config.toml
model = "multi-label audio tagger"
train_examples = 184686
win_length = 400
depths = [12]
orthogonalizer = "newton_schulz_5"
Rows from block 4, named by matrix and row number. Rows with one number belong to one channel. Each number is 500 + 25 x the weight over its row's rms, rounded and kept within 0 to 999. All counts start at 0. Numbers have three digits each. After the name is the row's rms in percent of the matrix's.
# filt: filter width-3 conv, dilation 16 (model.blocks.4.filt.weight, 256x256x3), inputs 64-127, a 3 kernel for each
# gate: gate width-3 conv, dilation 16 (model.blocks.4.gate.weight, 256x256x3), inputs 64-127, a 3 kernel for each
filt.114 103:493507518502466470486526499503494474530474450508485526529488488528488497495487471531469514436486522492492490508509529540474525496509493492463562503487491468480515459494485483509495516525497486447483519462517479478502507513528487519549514535490471498457519502517484452450497497543537484509492509497464470504520488516521461540500470515553530494496495464484519521509533521508504511515493453416476470462504485516476453480496538515475467507508458483486531490478500496482516516519526500510455459516482533517533514519500521512525531509487482492466487510483509536546487518524487496563
gate.114 101:500502460535500498444478488450486488582514495514505515465516497498472480512473471509513524532492482478496502472485529533484494496520471514496499521512561462509521485531485486493507499486464533528510527531492524539475505497477490509482465540526549529519502513521480482499475480467460478509514528491512501548546523525497515528446500501539493491491506486495501491511513500478462504558505498482495478528551526556518454480508550539487513513524532534498518484519522549498544509491495519510480508496529514497481504515475513483498529527496536479466516492491474484509487485514471488481
filt.115 101:503530460494517498491491507527534503474485537501492512524477532507542534506503484523517485513553481501535503510485512500547515509525500499578444484523489483504490498500483511443465505464468436499549496558501497496484513482459480476507495481479500467470487514528572530517499488501501486515494520551465515529486491492478431468526523479460499557518491479497546478512513489518475471453514507542516501523477499505565487506520511484501509497542534467467481501518467504522519473471466522494541523470509498520514497523512514496506498476521503512504501511461544503496475521497515474514
gate.115 098:529499466487493488488512486494485490501479490523554491488478538505494506513526439462487489519546483514501488472493509536539509520524493499626483497516516488492501488564523521472498464507493481478479471471488508511510469490517537505495499486519499485477507559525522487506503432517494510492504507489515530536486465491472494526461544469465496469515513487548485485532487492489481522433481533452494459498513476536527462509512487502511480519476530503495519513546453508498501465478489502492472502461481496514499501540507479505532511482526510470502489492516518465472492510513543508543
filt.116 100:519465521476512546476473467538518515521508502493499501484538505466542484507505499494471484503486475501465485511527489455480477485501493501537476531525462456507525462456509502465498474462527479523515476539493475529547479496551519514510482480538535465493498541508515522511526541535478530462537490459520511462502484480496511471522545510461500499469447521541471466483499508482511483487521503468486504488538520479488505467466495500508513497506483544548471513448528478497490472472499500459502526505478497503501446516506496499501494486533493465531491531508520498492439545506448489474
gate.116 095:472514472508527484489513537468496493496522515479485499478466471551479506470485506485484493467471500502502488533491473539464530535493525508492517465433478498482504464486509490556495513495495542469541489484515510444512548506519473510494488483489495474466487524534519476505522516535544557509484526500506515497542525532513543507476488481509503537538514512438483506446489517531483496475525483510486517488482500510498497506491540544577484507559515531488515481541553522520514522495493513492503491545475481486533510475522500512498526497502494513481515517515518500481487480480553478514
filt.117 102:524510521496478471505490492503523516473523513510504502492484526470503490525487481483502502501464487485490521436490500517520520520528471515518495510477474521501500476478491534482486508554498499520478505472469463502462520506482495494533505533532523505517501477533464504485514559503474519474488510468542519473500489454501481501523471466500496511484518532529494505528514453499508526496521489475500479474524492520520506483509497450502572496488497509483533526491523529477473498479512469479518507505484499482477520521473495503464505530521493486490493479506513496454516541490510511540
gate.117 098:473533495481498481504550495514493483504500530523457495488536530475496509541512528523531499468499515500502517497513533491490490505540470461490459483498484444487510490503492477559502508493494507486524485489455440510530473418484503468510502570481495515507473457458502495485475468483526526504504498462497575517556500452515468502499517519555492497487514519484459492470514448487446485525499446512496453513513498472538505529460495480488524501456527546520530507491498479500497483495491509485512531479472487522485499491484512497495505477506498493526529555538466529509498571493490489498
filt.118 109:509506483487534511535503486468486483482459490466446478477500481518522522507497501503482493492498484509514464545507533494461501489450527478509464490477491543485510493492505502461428469464504497527527492434449486512529506506494511517494533462516486509505496496495532495505525551515497560544466456449500543496496426505514492512524542542505493546489501484533503483523455468496488482506466473487497529454490510482459459489510521530509478505503477510504516523539499482513475510511482531528505466493509480463479553509500496527522522497487485531508523554518498481468493413476510536538
gate.118 114:528534509489510512503486513516515518535547491494517518509477489504458469502515495500518530497482493524486491522463508493471500501493488518517538508468507485497517532508508480486469486531511482536531498494539497478484466514486499539515450430483549528500497503531464465462503508480493468458530530504502508453495523504469524483476503519487500490491491485484500479487491521487509504535539519487473492469476487566506520510521520473415460518528525520517494445529478501498517528531501471462473477490519490489481478485494522543518497494487493491526487475458524521514491499531474517484
filt.119 092:501500519517509472489470504522518506484462515500491510512467514526490462497532489478495492486476504485488503492488494552521528499482459490490544481487482543482476476453488511486501524524466537493478472477495455497495519547492504519470508489529491514499531480508461515540531474491540500509549516515521472486481497506474439488512481485540509514502510489474484464492473502491528493473487509539484475477497494493470473529498487520480490556474496485480532531491519473461487486496475490456484529527538527518503484459514520575539492490507482483501554491501500480511483472511501502463
gate.119 096:486511471482502508518500519494497542537509493486515517476516511564540510531468497550481519520528488510530504466468510495519483490493496491506452531523561458493535531522474473518475500450499514435517515484510530524506480417492505485525509543479459454441492493508518452484555449517478528480472508518486490491502476494470493513464530526534495512462468513534512516498524522520416508513466469499465466498494512509565446524510544526492512505476519521461496495470520484474499525495481497484508485450474530545488512515559503493507480498461511471491502539506512524500509538499474499527
filt.120 100:489551508497510523458520460500511524520492518515524502519472503502522470483445544499450516472503509515495493491469499472470467527505477494528491528521500500510503500460499489522484494499476484517483488463513510445483510510500474526489506532515507521519476537501507465493504465437519544494515483479503502495488542503506488495522518508498485499496459534518451472516524490475491494479484492504506482505504494506498498516516502453498495531501531516534530500549490511528499508495484496498497503470493520459481490553459514537504508514491413505464485502496480496490555522458494499472
gate.120 102:498451496510479498483524510477489464510449502518520503533497477533498531464495470496476510514484481520488513524541485539512526491495516495572479517531514532552511493441472520476504478486502486476510506581510451510526509481533523515489544490523478488488542594554494524448486466492512482476483464494510516503521481523482539480517515504479512490459482499479518562498509519517519532497500502505487495541530520509426506529520525486470482490516506476521505509468504524542526500448491477473507512482471500488484523519523496483506548481514441492481502481469507491531536519526556447550
filt.121 101:517482517531476500500497461510526481509536487503480524509478450516506511509513466478449501469467467505468511519502517529518530492477462487509450547487491467509512522479497492548485541523512466475537480517529494461499478516506519485510500455535510481497480539493540508504529534535553474507439476477503498503532517483487518499496478478508502501510484522524518499494487509493513461516432491484531492511475481525529527518453505489486490506502503570512508472483513516500508553480489501531530521518498514514518476565501515486465478473496487456459564551571503478508500459486510481517
gate.121 100:498512478497491494495560497533515506524549496521525514490526542467475483516496488515483530483507520518487510547517552491454456480542499464501419517572491513574556485496490490504483490486472508502488496535494479540490505516493495519516480483465528508490460521477490509541504513483479500480522475512528507535481462512505497516494532508480502535496451485499515473492529532509502449480493485483478497487525498527459478527526525473487519498496452478522533465491478507512503533506513489469475467421502502494533517539469509538495481496513489497491481486511506474491516525529522457500
filt.122 102:489457466514500478481477480507502485497497479494498489469438483569573556514483504460467478498509510471492502489532479499524502516497501525550507498518529507491504512515506494481467491524496496491486511503493515547519498499504535550516533559525480479436494477462459476497489499502540546481475467477507497498470516514509503483479508453519491491493503481477501507514471489486526472507483479525533482505514524494488519451480495508486499491492532473498486527500502509486482495474491504539502460485486468450495515525518464440459516518536507543523505470523492485488467467479506540499
gate.122 100:510519505527504508507528512497472486520511524521502511548569552510505506535527525532516493473476451518503496536559537542486495524509524486515482497500506483498502484493475506498493557542537480499492503483511510517479535541545470462471498455496480476478444430429524498496517546505529517522472471487545553546542528537504489507486470482516517533503501520488507476495499509548538524460460448502474474482491519480469454543502491506508483500521506497486507479506499507489510530519495468467485510489503503507499509506495499483522503501512507512512473508465531475480488493480503499490
filt.123 096:491507500489468509510492498468448440530505468512508481514534522521491522475493487508492479488475514518480494476511520510475502529500513498517510490498524504507485563532498535464481544521446495505480493509476498527449495505515488500524529472440496517467475488571518477515476517534495544488482520501485468517525526520455546514496474462492506503540559529483504535539475503512501490479505542469499504505500466534514505505510494514492468498526524484519460517487494480522489507483510509511466494512471528504504479501506518531477466491501467513479475511522446443434486445517500555489
gate.123 099:481493513480507515514507544484507496482477473504517532463475481515545510533467475491472513532543524505501493473479499467474500485476486515527519480468508469532503502479456496476459508487484517501529497489489463452510524455501470521491496501492533487489477518512460471516491553535539516564516482473520498505553543488461438505474466506458467490475497543476507494507476519492459504500480473486474503503475488483496505471472504541490538479469529467497534502512519504518499462511485496474510476472534491500491523518522495513506470528484523468482500538441479518492506420489474505516
filt.124 099:502511492534535482520493520515479499507517510477482465474508525501547498441497507467464502479515511470523502478487471477518460502488509533488508526524509484526503508499476529467496512496467471487491435492460478505502491479478532503483525479529514514457523504452507518526472497518457478475469446508499470540501456480486496521537558496435481521516525498493509505475472509494486474465472451575535488509518485528538512482495480493537539488492508510486499530497478465509496472506466480523504512471515494524512486487514509505501489507516442488488467491520503500468506522522477544501
gate.124 103:470472463503531509438474465476475495536560473496519552506490446550507497498525522501517514427463456473478497542499529541505527527500497476492474479489527494479498513467466506478506507491534478486479502484502522475482495494476453485479526493451518504492492491504520508512490492498522474506495539510471496523534531543509462449526527487504475517537491506485504501498514503508485509527490493516503507507487538511521500503482510555534537488506525508519528451546455496510517550506475469483504478499518537549518469446491521501502523543520503503510458494462491505508486531476499493509
filt.125 098:482490492533525480515496488514512490492521451492496489469489497486521501514476508509513472503504480501509509492540444485505491501510495496544504532504480509474507543477546501459498504457525519486518510535495527536530509464511512496526493514470487508537468491500490495475493506505509518486481462480483492515504433485469475482482535510519500510527543542527519523494473484473504511512477543503508473509526532492538546514504483537482469513478516481542477547504512502509526471493533525504514505511518503488526534456482481499502475497448491472500462499549466508533542500543513499510
gate.125 100:526532470511537480488505477500517515494498495554515513498503524512532537477537500545541523522497443527483474533521500502440509445475488535518500516504529509482515506479566486487460493474514545493510503502492524512483544517476465506481493485448542483451504511516526487494491486483469495481507498529508519509480476472487502521536523518471518539505548513503487485506498471535485514507466504445516487474474491436524463588535545488521463510513511543558486510508467547541495484493499442532493507497532489455472501465446490472523513493501466514467485482494476487523523516527475555534
filt.126 108:521507503505532489486543449488524500502482484521527522470517473513500511493488502461520501466488470502508518492510519508505516530503504507542492504504524490487471507508463495498502515549470516523502474485493495552499510493516490521544504525489512506457484501492524544490488482485485426505488496498500454512505491503554453498461540552472529463528551516488498512488510505514502524495498497494499501473507471484515451499505521478494524493534515530561573471504530493475510508495511481524500483461461488527508517455537512508513508530534482523476488490510525484487502479488480464532
gate.126 109:483506487504556481462498482517504524522555548511520502493477481479476494476518470516493553489499462514507498503523542517479492547514453484518493511547513541534506486481473540469510520512475482498530484479507528481430510479490526461479483471439485541481489464516531539525524532534499550510511501501486471440499521493518483468511530547475498522488483506506508467500510489503493541506495549511455480506487492487567452496424455494513513509565542497543531504493518531517519508501482513534516515447523501514510469473507512514486508490514526505498513509502484492471505485506466445528
filt.127 119:525522504491482494476466473479474479492480505495495507551557521488491512495500485506502512550540523509492501486474473549536513476487514506504477435435479497505497485488492542568532495523540506508517512502484506504518538507524464481480501505487493477479503529487488494502481472486504496506509523510569553538503504530515504517558564538509512513507515510523498505472508484575539542513543512462472477536537527529529523475461484504504513522493486497490508454472470515528514528541509498485497544541513533532535510517484440435481499493484495512488549521524514529498507517493475492500
gate.127 118:459465475510488475520499503500486507468462460516521502517474502533522521490509494514503499482484486506481494563571530462475482499505483547522515497512521456420464479500488523513512519516475475487487479486488503499494465468466497518507521499503496491475560560548456464455530543520490479486451450467489469486451505444460479474512476514510523517511477498499516484506482505504494512512480483508524504539530527490480480500521489550534535511508513507511508519513516515545539508493496474488512540518527482502497455461470498526483524510527491526502436437455491482502513489508473505488
filt.128 102:510465504491479517480455493473505500541539498499447500470494494489509497488506487512484490523523494499486480488493467505528526530502478516505546504474531519431510504522501496497497517478517488514502496481498502518473513536497481455473514532475551547498474536509510513531487520508464514523473466474486515507566493497456480440460498485475514469531485498535482485508485500535549540528517501475493497517521513523502463489464463510468465520503538507454486494445498512507544507485481478533514494540513509556541506523514524494548505492475516504551503500526494472481503454471497500473
gate.128 103:524533505485473491494462424504470471483497487500519480501434490525539529496517528504477500503493480499474466502507507524594528496462486410474489475460446505549474510518499483480513535480452541497506488498525486503500513488491479493492498438528499493505492425480521515530498516471523499516505487477481506523509521564454479497499515537496522519495491507516447459517475490490517543516505492511503506480529504512508513527520501497462482512554516570555520529484506511541512481464491484521491485457462492532486455540471482463497498526514506535523487451477495543508495457476523493554
filt.129 103:501488504525555527495503485513489516560518492488501499536524489475488458503496510528532483486479514516476475509544489483470503505525501528483533465500524468514482492493485512472506490472465537503500453501474465535484516482481485519511494506465480453505509475547486528492547505550530552529501473495508467511468437499516529516490469465482456438476522464484444521487502530506500468507503491507511510484482498478552499498486478552539520486487487495495486510495511506493498522491515500501464563496518479504474489493522505523498493482505497517493505489525465492474504520502513489482
gate.129 101:510480505497501508509485471479458447530546533483493485506535486507535494507514518486510471481504516513469502500545522521427501501487557499514521536503483479503504479473496501511471515500481532500543527473507494510511489548504464484507528529476496492482545455571457568455489497494523504494509468481491525527467473486461459440482517531470534530471525513521531525512482513520503475484456486482504517487499501522470475490496492569553541517535482481524515511538516462496490478521469461459500480501484472481508476454500494458492508567487485498503506509474494487489475499538528462537
filt.130 094:507476508491531560462519505491527508494501489531454494468505469495521514531489522547491510521467507521495518521493470529515498522531503505483500475504536517524495538472492522462491480485496487473488499491519511488506507453465462500511473557545477474494509529509520480493544493495540473501466478560510484542502502499506477486511544536496521470475484523469511495510504486549516480528537518489491495497508521461494542540485503526522481494475510510486471452473527491471508519457480495474467466472471517488505491491459537513513499502514508476495467475471548489518487516488495514525
gate.130 092:500539522516495482510501485519520485507527550507487532488547473506491476511508536499515500485537520526485509508550532445482529487518497500492469483478490508523480475493506517472499498516488464467530501512504511515468488493506470498524492488500514525506490506491483474488523526497508485481539513533504498499482479505544510512539537475484469491507489484476522474492498531524491483501497498504485489522489500464495512485484534467471530495488491459466474479513508489513473514529501453485505517505522474462495462526541498537510521494511458483491503498503508494472435442482502510508
filt.131 099:487540472488483510457509488485501493499457516513509489479412483486498516483492517499524511505508489513483506489505566509536491495508519509523495506501472521487492477510506523522501508517523501502495494524513432498525540505512503521487482584516498506506454512493526462520486474570532556553524543485506469473527473472492499499516461483488536476514492500531521540504494461502487506526515533501495492489491470514558515505488497480567490502495492565445511450480499517491521488498495515474476493521452506502470503518463503487515514457485492506472493469520508490502515489503533547517
gate.131 100:514537474479490502464485514506478515500497480511506518450485449535484461474478489500480531484532512527511516504464527524445497503461486460486518501456476528472448458536503479460471492513486508487515546508490504542515507544535510508488518501528521506513509505511509542510498590515515515497487462472458479468500489484541492502516513489488527518508495483440550481502513491549515515489454536503525503494502504461473497520496523539479508521505499538532476469489463565545497495498479505496492476456515511462498509494479521510480519463473492506492505517472488446475546496512538430557
filt.132 092:506491504544512503507488499493491537495472484484513508498486508497514487470520546476494519466524514510518510480480510488506493518500505459487484482501525476497475507523505536536500491477493502509487512489477537543469531524456471516483525455435496518515498476531516481514470487491529492490469524519512564488470455503487487472528484506492501533527489467486536525531524520492482533501472515511514490528519495486556502512456468528496540490556512479487545546574479530519475491507494471517478534492493511458518460496455521484501502509495452478533522520508479503521509477531502483476
gate.132 089:520511507527520497463466493511513506526489498518512512527505510540490507498487483505483543522518517525505497519542544500474498487466488467518485517512481477490500551520544519517487508490492528478541483534516500529530511480471496527499515577505511512475458456509502525472495521506509526487498529508494516487466486461523445480552570516479427479509436506489499524483522514501513481482510509479485483511480540528562528517483476502536504499505527467513509544507492493523496468490504517516515472460468510473502497455508514534539498492525510496482523533503501511515497522536525493475
filt.133 099:505546508485488516518514484509498535477494505487498516480456502479474484522496451518477516466526486494520515521480503504514529530475467481497446523468532531524487496536490509508496489519504507513512475486525504509501466524518500491510518550525485471474487533531526515506493477495511542494500486465490491450533569487478490495518536488496472483493473479521436537483498531537516496501464495518500466472472481467475451480509539507525543510473549553492516495537507485499480510501500511489513493486503493471483470510519481510464470488514492504485503515485504477484500479483587491519
gate.133 098:507476519492524517505487536479513487485553513502517509523574528477505462510491513499492474518512528487503515492532481509521484493485500492518499454441519512447539489489476557491548493473489509519547484546502505506537484507521487484546499520514511452525481483550479505495518513516498491473489489535503534525455473487511542537463489480502555503524565497518475507495485522496511440519499504517437478488485528505485554500492520528511539505432467480496485506488493514508531524525513536478508529539521512497505495498512474523533517498460530520539523494511496510535504523503500477508
filt.134 092:499484523491513483474507534504484515515488510512528481474486477473530472472462482479447453521539512504500472515469480492448507503518545504526489493496498467455506503529579538542527535484518504531533481465476508496499521525515516525507554507532546485484491509518511476489527474497521526452488504515476449505532503514467475490480509479495543532487474483526484522487507512516483506490470483498535509524501506485487471493520525518511488512511523511487484466500490513513455524532463484525504475488443504501459469483470518471510499466502479512503517505508507498483505467490484468535
gate.134 097:525480493512501500535502517481493491507520503532506479499527507524525460527479505500409498514524540526511512482496479499515462507494506503536534498544483515506512511484458500537496493501522477501509518460475510508496487526508526490514537532509516533515450455511477468486494512487487497499512449510545514521536530526440499509532521496505502494504527519491479479508447500515525542490503478504488516514531503533489482488567518478448546506527486471459456499485510523486496509511483520506498532556535481464463497481505503573529496504517485479507503531509521501491506560526478463474
filt.135 092:496480467515465522508505480472504497513464512504522508506444494510523514495495507529488529511502493495502523500537492489526469508550518523542455473499490489505500497504513484512504523469509535527493524533477494522498491474488506494523564518488491469534468517452474441488489484498499479538438494510534480508498484479451479507492514505542497507468441479523510511502448475498508510526538521519531498445435471516434506466490508518511531491491499482460486527480519506481476503447504520425468491438490518549500458473460468522504521493532517483539471507494485454501520503484489505533
gate.135 098:492487482472498482516499470483479454499524513466528492494485484505507529491477525504511507500480483463510517529479498511534510524485494519489518523468477518457496487481527460474513458523479522527514507481537500532484524543506463442492488489496497527482486497462449533501504483506466524512452464494552493526485465520491452536485502495531518546459478516521499486511525509513498521476519511526504493481496498500525539484518536500474455501511492520529486476499490496537491505478514519482495539561494474502470522489495504482498529502513509541516459486492481502511520506475465508550
filt.136 096:516479500511475487512489511507498463533471523543515523494457484499512478492456475491496492501506522517502495469491470465522468537517470461416478523471480477509483485445524473507479499487508481508556490476502470498527485474483493528497492497522467504544460449484474486510491523530493499505496489506471554500517556493470469550481522474507485512504510419530501536489512483484497474483513482483459483518451543547510528471527547490500463525468493518528501519515545499517483486510530508541474475510457505466522485486505528507498499504507487502488462557512453528492491556480510560508
gate.136 095:489530477500513507503498462517503509517512526527509475531492537472482477480508453494466487471507523520552498532493508512518549469467468527489528550522544528501465481508512495485498525511503501532505490496516494522519489505518511518506539565521533516526503466536495495569494436520441493501512522493515487469497548466495464496472515500512560520496580508513437501473517487502498472459487494480518530518497470495525534503526481524495510498449518504494505512481438492507524508517515545540483484503476491526491511528505493530488529535486520486514495514503490484507540536472518516455
filt.137 098:536548499482502507499499478516485508499486479484504529500488503480474486462514482463449450497530493476490491505476486465470487500458510498505465480493480463506520492500531512506466518519474504508539508478501514495480493512503545531508508556464536492468486501556515539455501461469462501481527459498486501507482513498536485552521485547495479447508505502505505502506502547452476508520462482493504494499516524508501427495482543483516487500526501543497513508458485480535454472494512480521500500452500516490483467510465488491462473488510531539429499484492528480469497475534470490498
gate.137 093:528513482543506505496491518529473511496484474483465493525482498511467498506495465520446481499517478476464486580534495500484527489489501477511477472512467482520515519475458461501474507502479505515533551545506547506507511502463467515509486517460495516497494482524551525494513473519479509501454512514484490493480440488514514448496533529503500446529516499485537522480476521450459496525519522532516515507473478474503494497526468511452425457534467530521469496500495532463492500459496495487492450431493507496506442524489539514491488490495530501482494498496515496517506475524489547474
filt.138 107:486517492494480498491461468519475504500490550512524537504496516494480485469510500511523488500491508452521503498491525510510536499550474529486483530439482509477453499500506509482469506521514561467503525494520519498489504507485493460474495550577492529533485477493541503470519456494485515501496523492477505484483533484501469493493506483549522497486547539493464514484534486524530506505511483536492497507494508481531501509530532512470516524475481517484517486500472503478514461508499532512485516472453516487500511482523489525528481500498518500464529515493481532481502581521488517518
gate.138 102:492496503490498513484486511465517512482490508493504501485540508493468507489474497458522460482486528526505507457514509502530533522554481470489528498480520531506481509501514476514533490501503529489492478479481511533507507495499526490488458562514506501503502486497450482453532453531496537500527533509491550531499534518469474497524481483485525496490556479492485516477511507505497521511474444496494485529485518475531501530492528511451495528496502444494521580518463525481520518502504514506483472518472495495485546485522477513524497487483515487520507477481484503466498538486516483475
filt.139 104:527501519524512493523516498524512519566504489463539527546439507499504510487484533510457519534540510471504476532467501510478491520520457511524501522527474464493495495479509539515500506462481483505533539477536548485436502449520469529507547546510527496434481534498531493497474473500493508469535541498503514507519490502523482483497467483518501546523505491545488487541534518457502546469484492494539487485546514543490431500468475548516473513485537523484516501519476527508494491476484461489442467522522528480468472528480537466464513518516507525505498484479488490458507497526493461507
gate.139 099:520460484519503514455491470454497482509493499494497518542470501551471504532493480484500496470538534507498525495473488524482500487500476477488414483492492500522468526474509527508475523488461498526487513465487528489505513556519491558524497472545490522511489536546532434467479509449523464477476523491493516457478451489572547482501500502512512530553526506513527568494528508507500505518501462493501474500528503497467489496500485527497510493513514540475532465540499519546522520495498490515503473498472505481477446528533516490500506516543542539511534512491532534551471480466506451516
filt.140 101:511467485488511509494470463470490495458526524526511513423492507531520490533488491492480529530489496498543509467516489521481497502504498530479475518493493494518473536520497488507462482489464509490462478503502530527513504485488597541510481527530529525480497456455495494523561537502460515504496527482547478496481488495516501487507530490427505504462484484454533509503495498490512471519506525514519478477461468549511525523531479474486482518538511455473512517540480466499497502527499506487499471489506497534517550493484492494532502560518547497496492496542490486485508496503530515506
gate.140 099:522477472517487522517493517452448466539502496524538528513501507510487525478531477542536491484522485523510527530526469462494522475526532476512485484485498502543499518525523582527470511533559461541520517500506564493518541518511487531488500500512540526518444453457475494472435496509471485480445461504504528476461519523507498487553543498447529513511526509493515481491517483504494534522493527536521549523498488541509496521550550508552482478508536527528469484526495534506494536508522501525467463474494522486468474525518531508478536490486504538512518494491511487512474466420523546470
filt.141 098:505422498523511514523486491503504490466506525492518484489464508497506532489472508517480496483468503495520491540544518534555530533461493474508485505485509547501507529450518490549534507531520469526491484492484471532512497570498492497523516476567506560526547536529501516529488536496494480525500488483501503515534479509441590492484501461447511482517580551454499473521500493498526517511504486506516473479480514493444519500519489520469493485472466518470519480493478483492521517462516517492505481540507521479516495468494498462526535505512517532486485499477503476506501490505502571478
gate.141 099:488500482534484497525461489523502503470499513498508529499465516509516515523499502486495531484508495504490498481468529543545501452449440531511508501499543529512509509473480502482535509488487508511523527518510493519494514500506519531500460539518537534520542532515528529524501504506473503477482491483479530518504536500511451517518481461449500484479464486475449460506532497503516489482506534472430488487522462477491496529475507480486500510497515507456486505455474459503517551531510484511534427440498513523511495482481493485483520494513488500469497496499484495497526468510547500505
filt.142 099:461534500512491482515543479534530482479476534513496519470473468496492486518509530510504495482505482473472533530492486505499515535465485542514475523492455508508506485518494508509477512508538466470504496499518489498522505480527509488500487549534509500506487513497501497483511468493520548539469478466498485529497469531500501492530488474557499498511497514527516511511509495495470482544531509541541507492550545439500485467473547512465500510501478513515518548519512518482521505520527514515513516520441470521495474503508512467543503500499452482519455511519503500538502572497488532530
gate.142 104:513547505529515473535517512502479487559464475494509472489508504507525488487510508527510478501491456513496488572508460487440507498494501552546555562511485542505508479505489490521515541512500513497495506476468477456487445482474500507533543536514521469521488487472485472482510472517545485512473513494525555529485482486547482513538543501494493508510485504485549517531549491516475462490488492506513521523529506448433479533509475510482521479477449487464476525507489504540466509509488509510532524469461467519470490497504505481497531547518487497525497472493479519508511522472477540512
filt.143 099:501476502474518483531473463512470488491493473511497482464538476486520520500500497542525499481507470511530508502508496487494528475488497487488472500474512524440475461465500500498516457462514454538460523469552540494503515510475492483467509530502482476440503480517502492478505503469542525489518508463508554454493506485486486484474512495471490519487469514484510468503488509515503500456529488500516515454530496487536516465515489484505530468510481526516510519500426549531494519466469545525521479521485509541500522507551516520500518484481500504519471513490525483486513485509435532488
gate.143 099:521473530518476501462486501500514533499498526480517500473437481491505484473521482497477532479508545484469496475521516512494454495478490481539533503504471495542491502451512486460465550522495500472517481544490507526537551503511475529471521530524479494472487485467496525487508527500517460531483484453477525514506493496478547484477567496516495542475521498535462518497453507500520487490490504507478497495526490480507464508509547529494465500477497522489537525472485524521489494468498522509495450511508515526536516525531506514502539480453488467478497466478496515518502512559513538494
filt.144 102:486503496520525543510536509502505486497483492496504490525516509473479486510478496504494539439475478486505489536517482538507519498475488471505491501454498547457493515494487468468462522502501487471463513502507460452467496516517474473499465504503481510518465431477487455493471508508488554555557500489522495494508539495429443496541525515504484495522502495470512489533512508496542554453489488525500508492483486460483527508473442459533532467487499513499510464479474512519496466503484478476487508563517548505526502487516519492488480492486518535528479502454536536520512499480526548535
gate.144 106:542525524485501498476485464502487483463469472481486487545555516483507495520543509532512531517497528505484485516538513526503514482460455512482498522521510496497513501507511507501511511530527492487490472472507525548505486497490527538533487506518540512521558557551548511514508522499495512524531536520497502511529521520493525515473505499485505494468478451510498508473453492442464470489491477479488481481490470524485513510531497496512545480497484532530528490493506486489478516529518470455475462465468481470468504504513490482501513518520481448477541550493495514505504512507466510504
filt.145 094:485499509515514515491461467506489488493502527484538530525507507502453473505508508469542494521510504463504495507485468499496545529515535432525522453500535526490494517503496483480510488549499538504463491491525445524558538509502502541454537487497478488468505514458467451520447504531483524481491500479531515474507483502505471508460500487533511502545484467494478506465472472483511573462511522471521468515484451474484491495464467545483481493530481517485492492473509482562525452479525509509493505566528490468494497506545470503496525508518468503479544528516503489533512475460498505476
gate.145 094:508521504523539490501509463499485476508483515509518516510496495486504540513509496488494501521519508533533478493510497558506485467455521462498492495549518505515560473504461515528520490510493541498498475526503499530509503519472457501524494474491502515506487472454510481536513489469518457517510463494520522565479468512491521498482505539494469499510462511479470484494495534469490531507489493491507502544486478528508514544540516522451494510532554508533540499480513497491514509518535488508481477493542499521531519471545516502473470466496518512513498500511509519487479481504500494524
filt.146 102:523491498526526516492466489502457452498505527494509511507528528463452483540510465472472460474498483507505494481471471489507519527513489485502486499520538549530500508491505494456472511543565507510548504523513500516499470521536509454492492505521474486480495515505535535529528482497530539485490554560507509515518555499494468475496489474480520521553564529497458514516457488463467483514470495468454466490524527502478484489488516509521495529534548508494474523455487462476499483492511483501521535519490492484501505493544484526494468429466493520476511553475505521519475488511496501529
gate.146 108:484480480460470479506516477521470493540543522531483510460468467505496510494516534470476500501529528501485481533542565498496485541505479479511504526536530505489507495486479471445475510532471500502515495463517499452440498473453535564527501551537463498459506493504489534476480512495533525520499501510521504537496470474499473515467459508504511507499496506509560527521471509490488505500520493484493491512474507462520455512493511486482479495482510492509505474491476470447488489503490529497489508516491486477460549528523484459473520465500522559484512537520485469475486458491473464521
filt.147 102:540508506482499487458517517474501506532530503493474488489470517518525539543516499478492448488504498525517504483535501528486511512505525474473486483501495478513522540519515489509470484526529494509522514512487462489482482497512519494504489526483481498502512488505474506469517515548499526511441452509513495539493473458490500509517497512509496495518521540478483504501511519507534466486499450487460505528519533515504515504500529555551518487492479491486485472418466504493481520508508503484475515524514524543507472489504478483513526565516516504511519502517529542548470505522496500463
gate.147 110:483459474535486467483478490474507489527525493491485483486496498524493489513515489509470486488495504511501465493524506472488507507496496471455503496494521491499539521492490482473504551537492488481494472529512519500477547540512476489474515513521500520467439479462486479487510451488541509500472451468484501552486507469521528549519487489503480495526530486445458472490476505506517503483456469498491524503502520517505506485494490530506491503476525446487508507473485516468523505479495513495495514534529500466480516553579483483473500521481472491477497478495487501472476460480517518492
filt.148 109:509517483523522536498499500509502491529520477475481533466482482493483496504518506495480515504512496478495506493469525505521487520537522514555493517473521468443506495517457500511484538543488480511485492481473515507488545550524501487475524516502507554469494489509531517487477464513461505545523477437519533475504498504489480503504484482475481442515502477498496508520509530502498516498422477503496501511510495511532440510506531494469536512442532524506536517513535511491554512502486534507508505485505511537479527474486543539522500486504519539468490497477507515488495528484507482545
gate.148 111:557555529497508482461484459514506508530537489488482495508499510520534533521524512521534538515538459513497486562535534444444469455499474504553444489539506498457521512484502514496507508472481512511495499481461470465494486461493543519570547480468524490482523533529530529526504458523518539508516487483535549526505516514524512491503528537524481488463465490488530487492520495519456496494499516501483502492496520512552455547508529477473468509506516520507539494484490502511505534475502518494487469464471474485482504532500494487477535510520490502496512510495495495503510494491535475514
filt.149 106:485492502512495488460476490455451475446466476514462492483511475489500504489518502517499526538513518510510499457476497477463440499492504567528510505515506501459522470480496467470499500501508554529499494466463581589558531518516531514531549499516444463496475475478535536513485522486513497463458467495516518507511504501501491518519513505538545512456495504435493476503471487496483492514485520444418440491494503568557521467498499531542486504497491497522513498466524543506503464485498539544536504459488462479488462459490520524514490480530448503517475508483463504502477480510478488498
gate.149 100:490479489486457487509508504488504516561601529485503521539489469519501516523529537495481502524535522533543507511515508539503497518526531482462507456407471508519480533510476492486460480484453440477486508506484470502448507516466464481510524527480497493486476435507513474513474477492482477477509475453524503484537523524499524492478446492451502474528506460557534533465486504541496484481504510486496494493512499542530482487499499513504515499483471497531521482486514476478486521467472473487449506489501483491474493468480505548481514523511470443471473496476551534512491507519509533509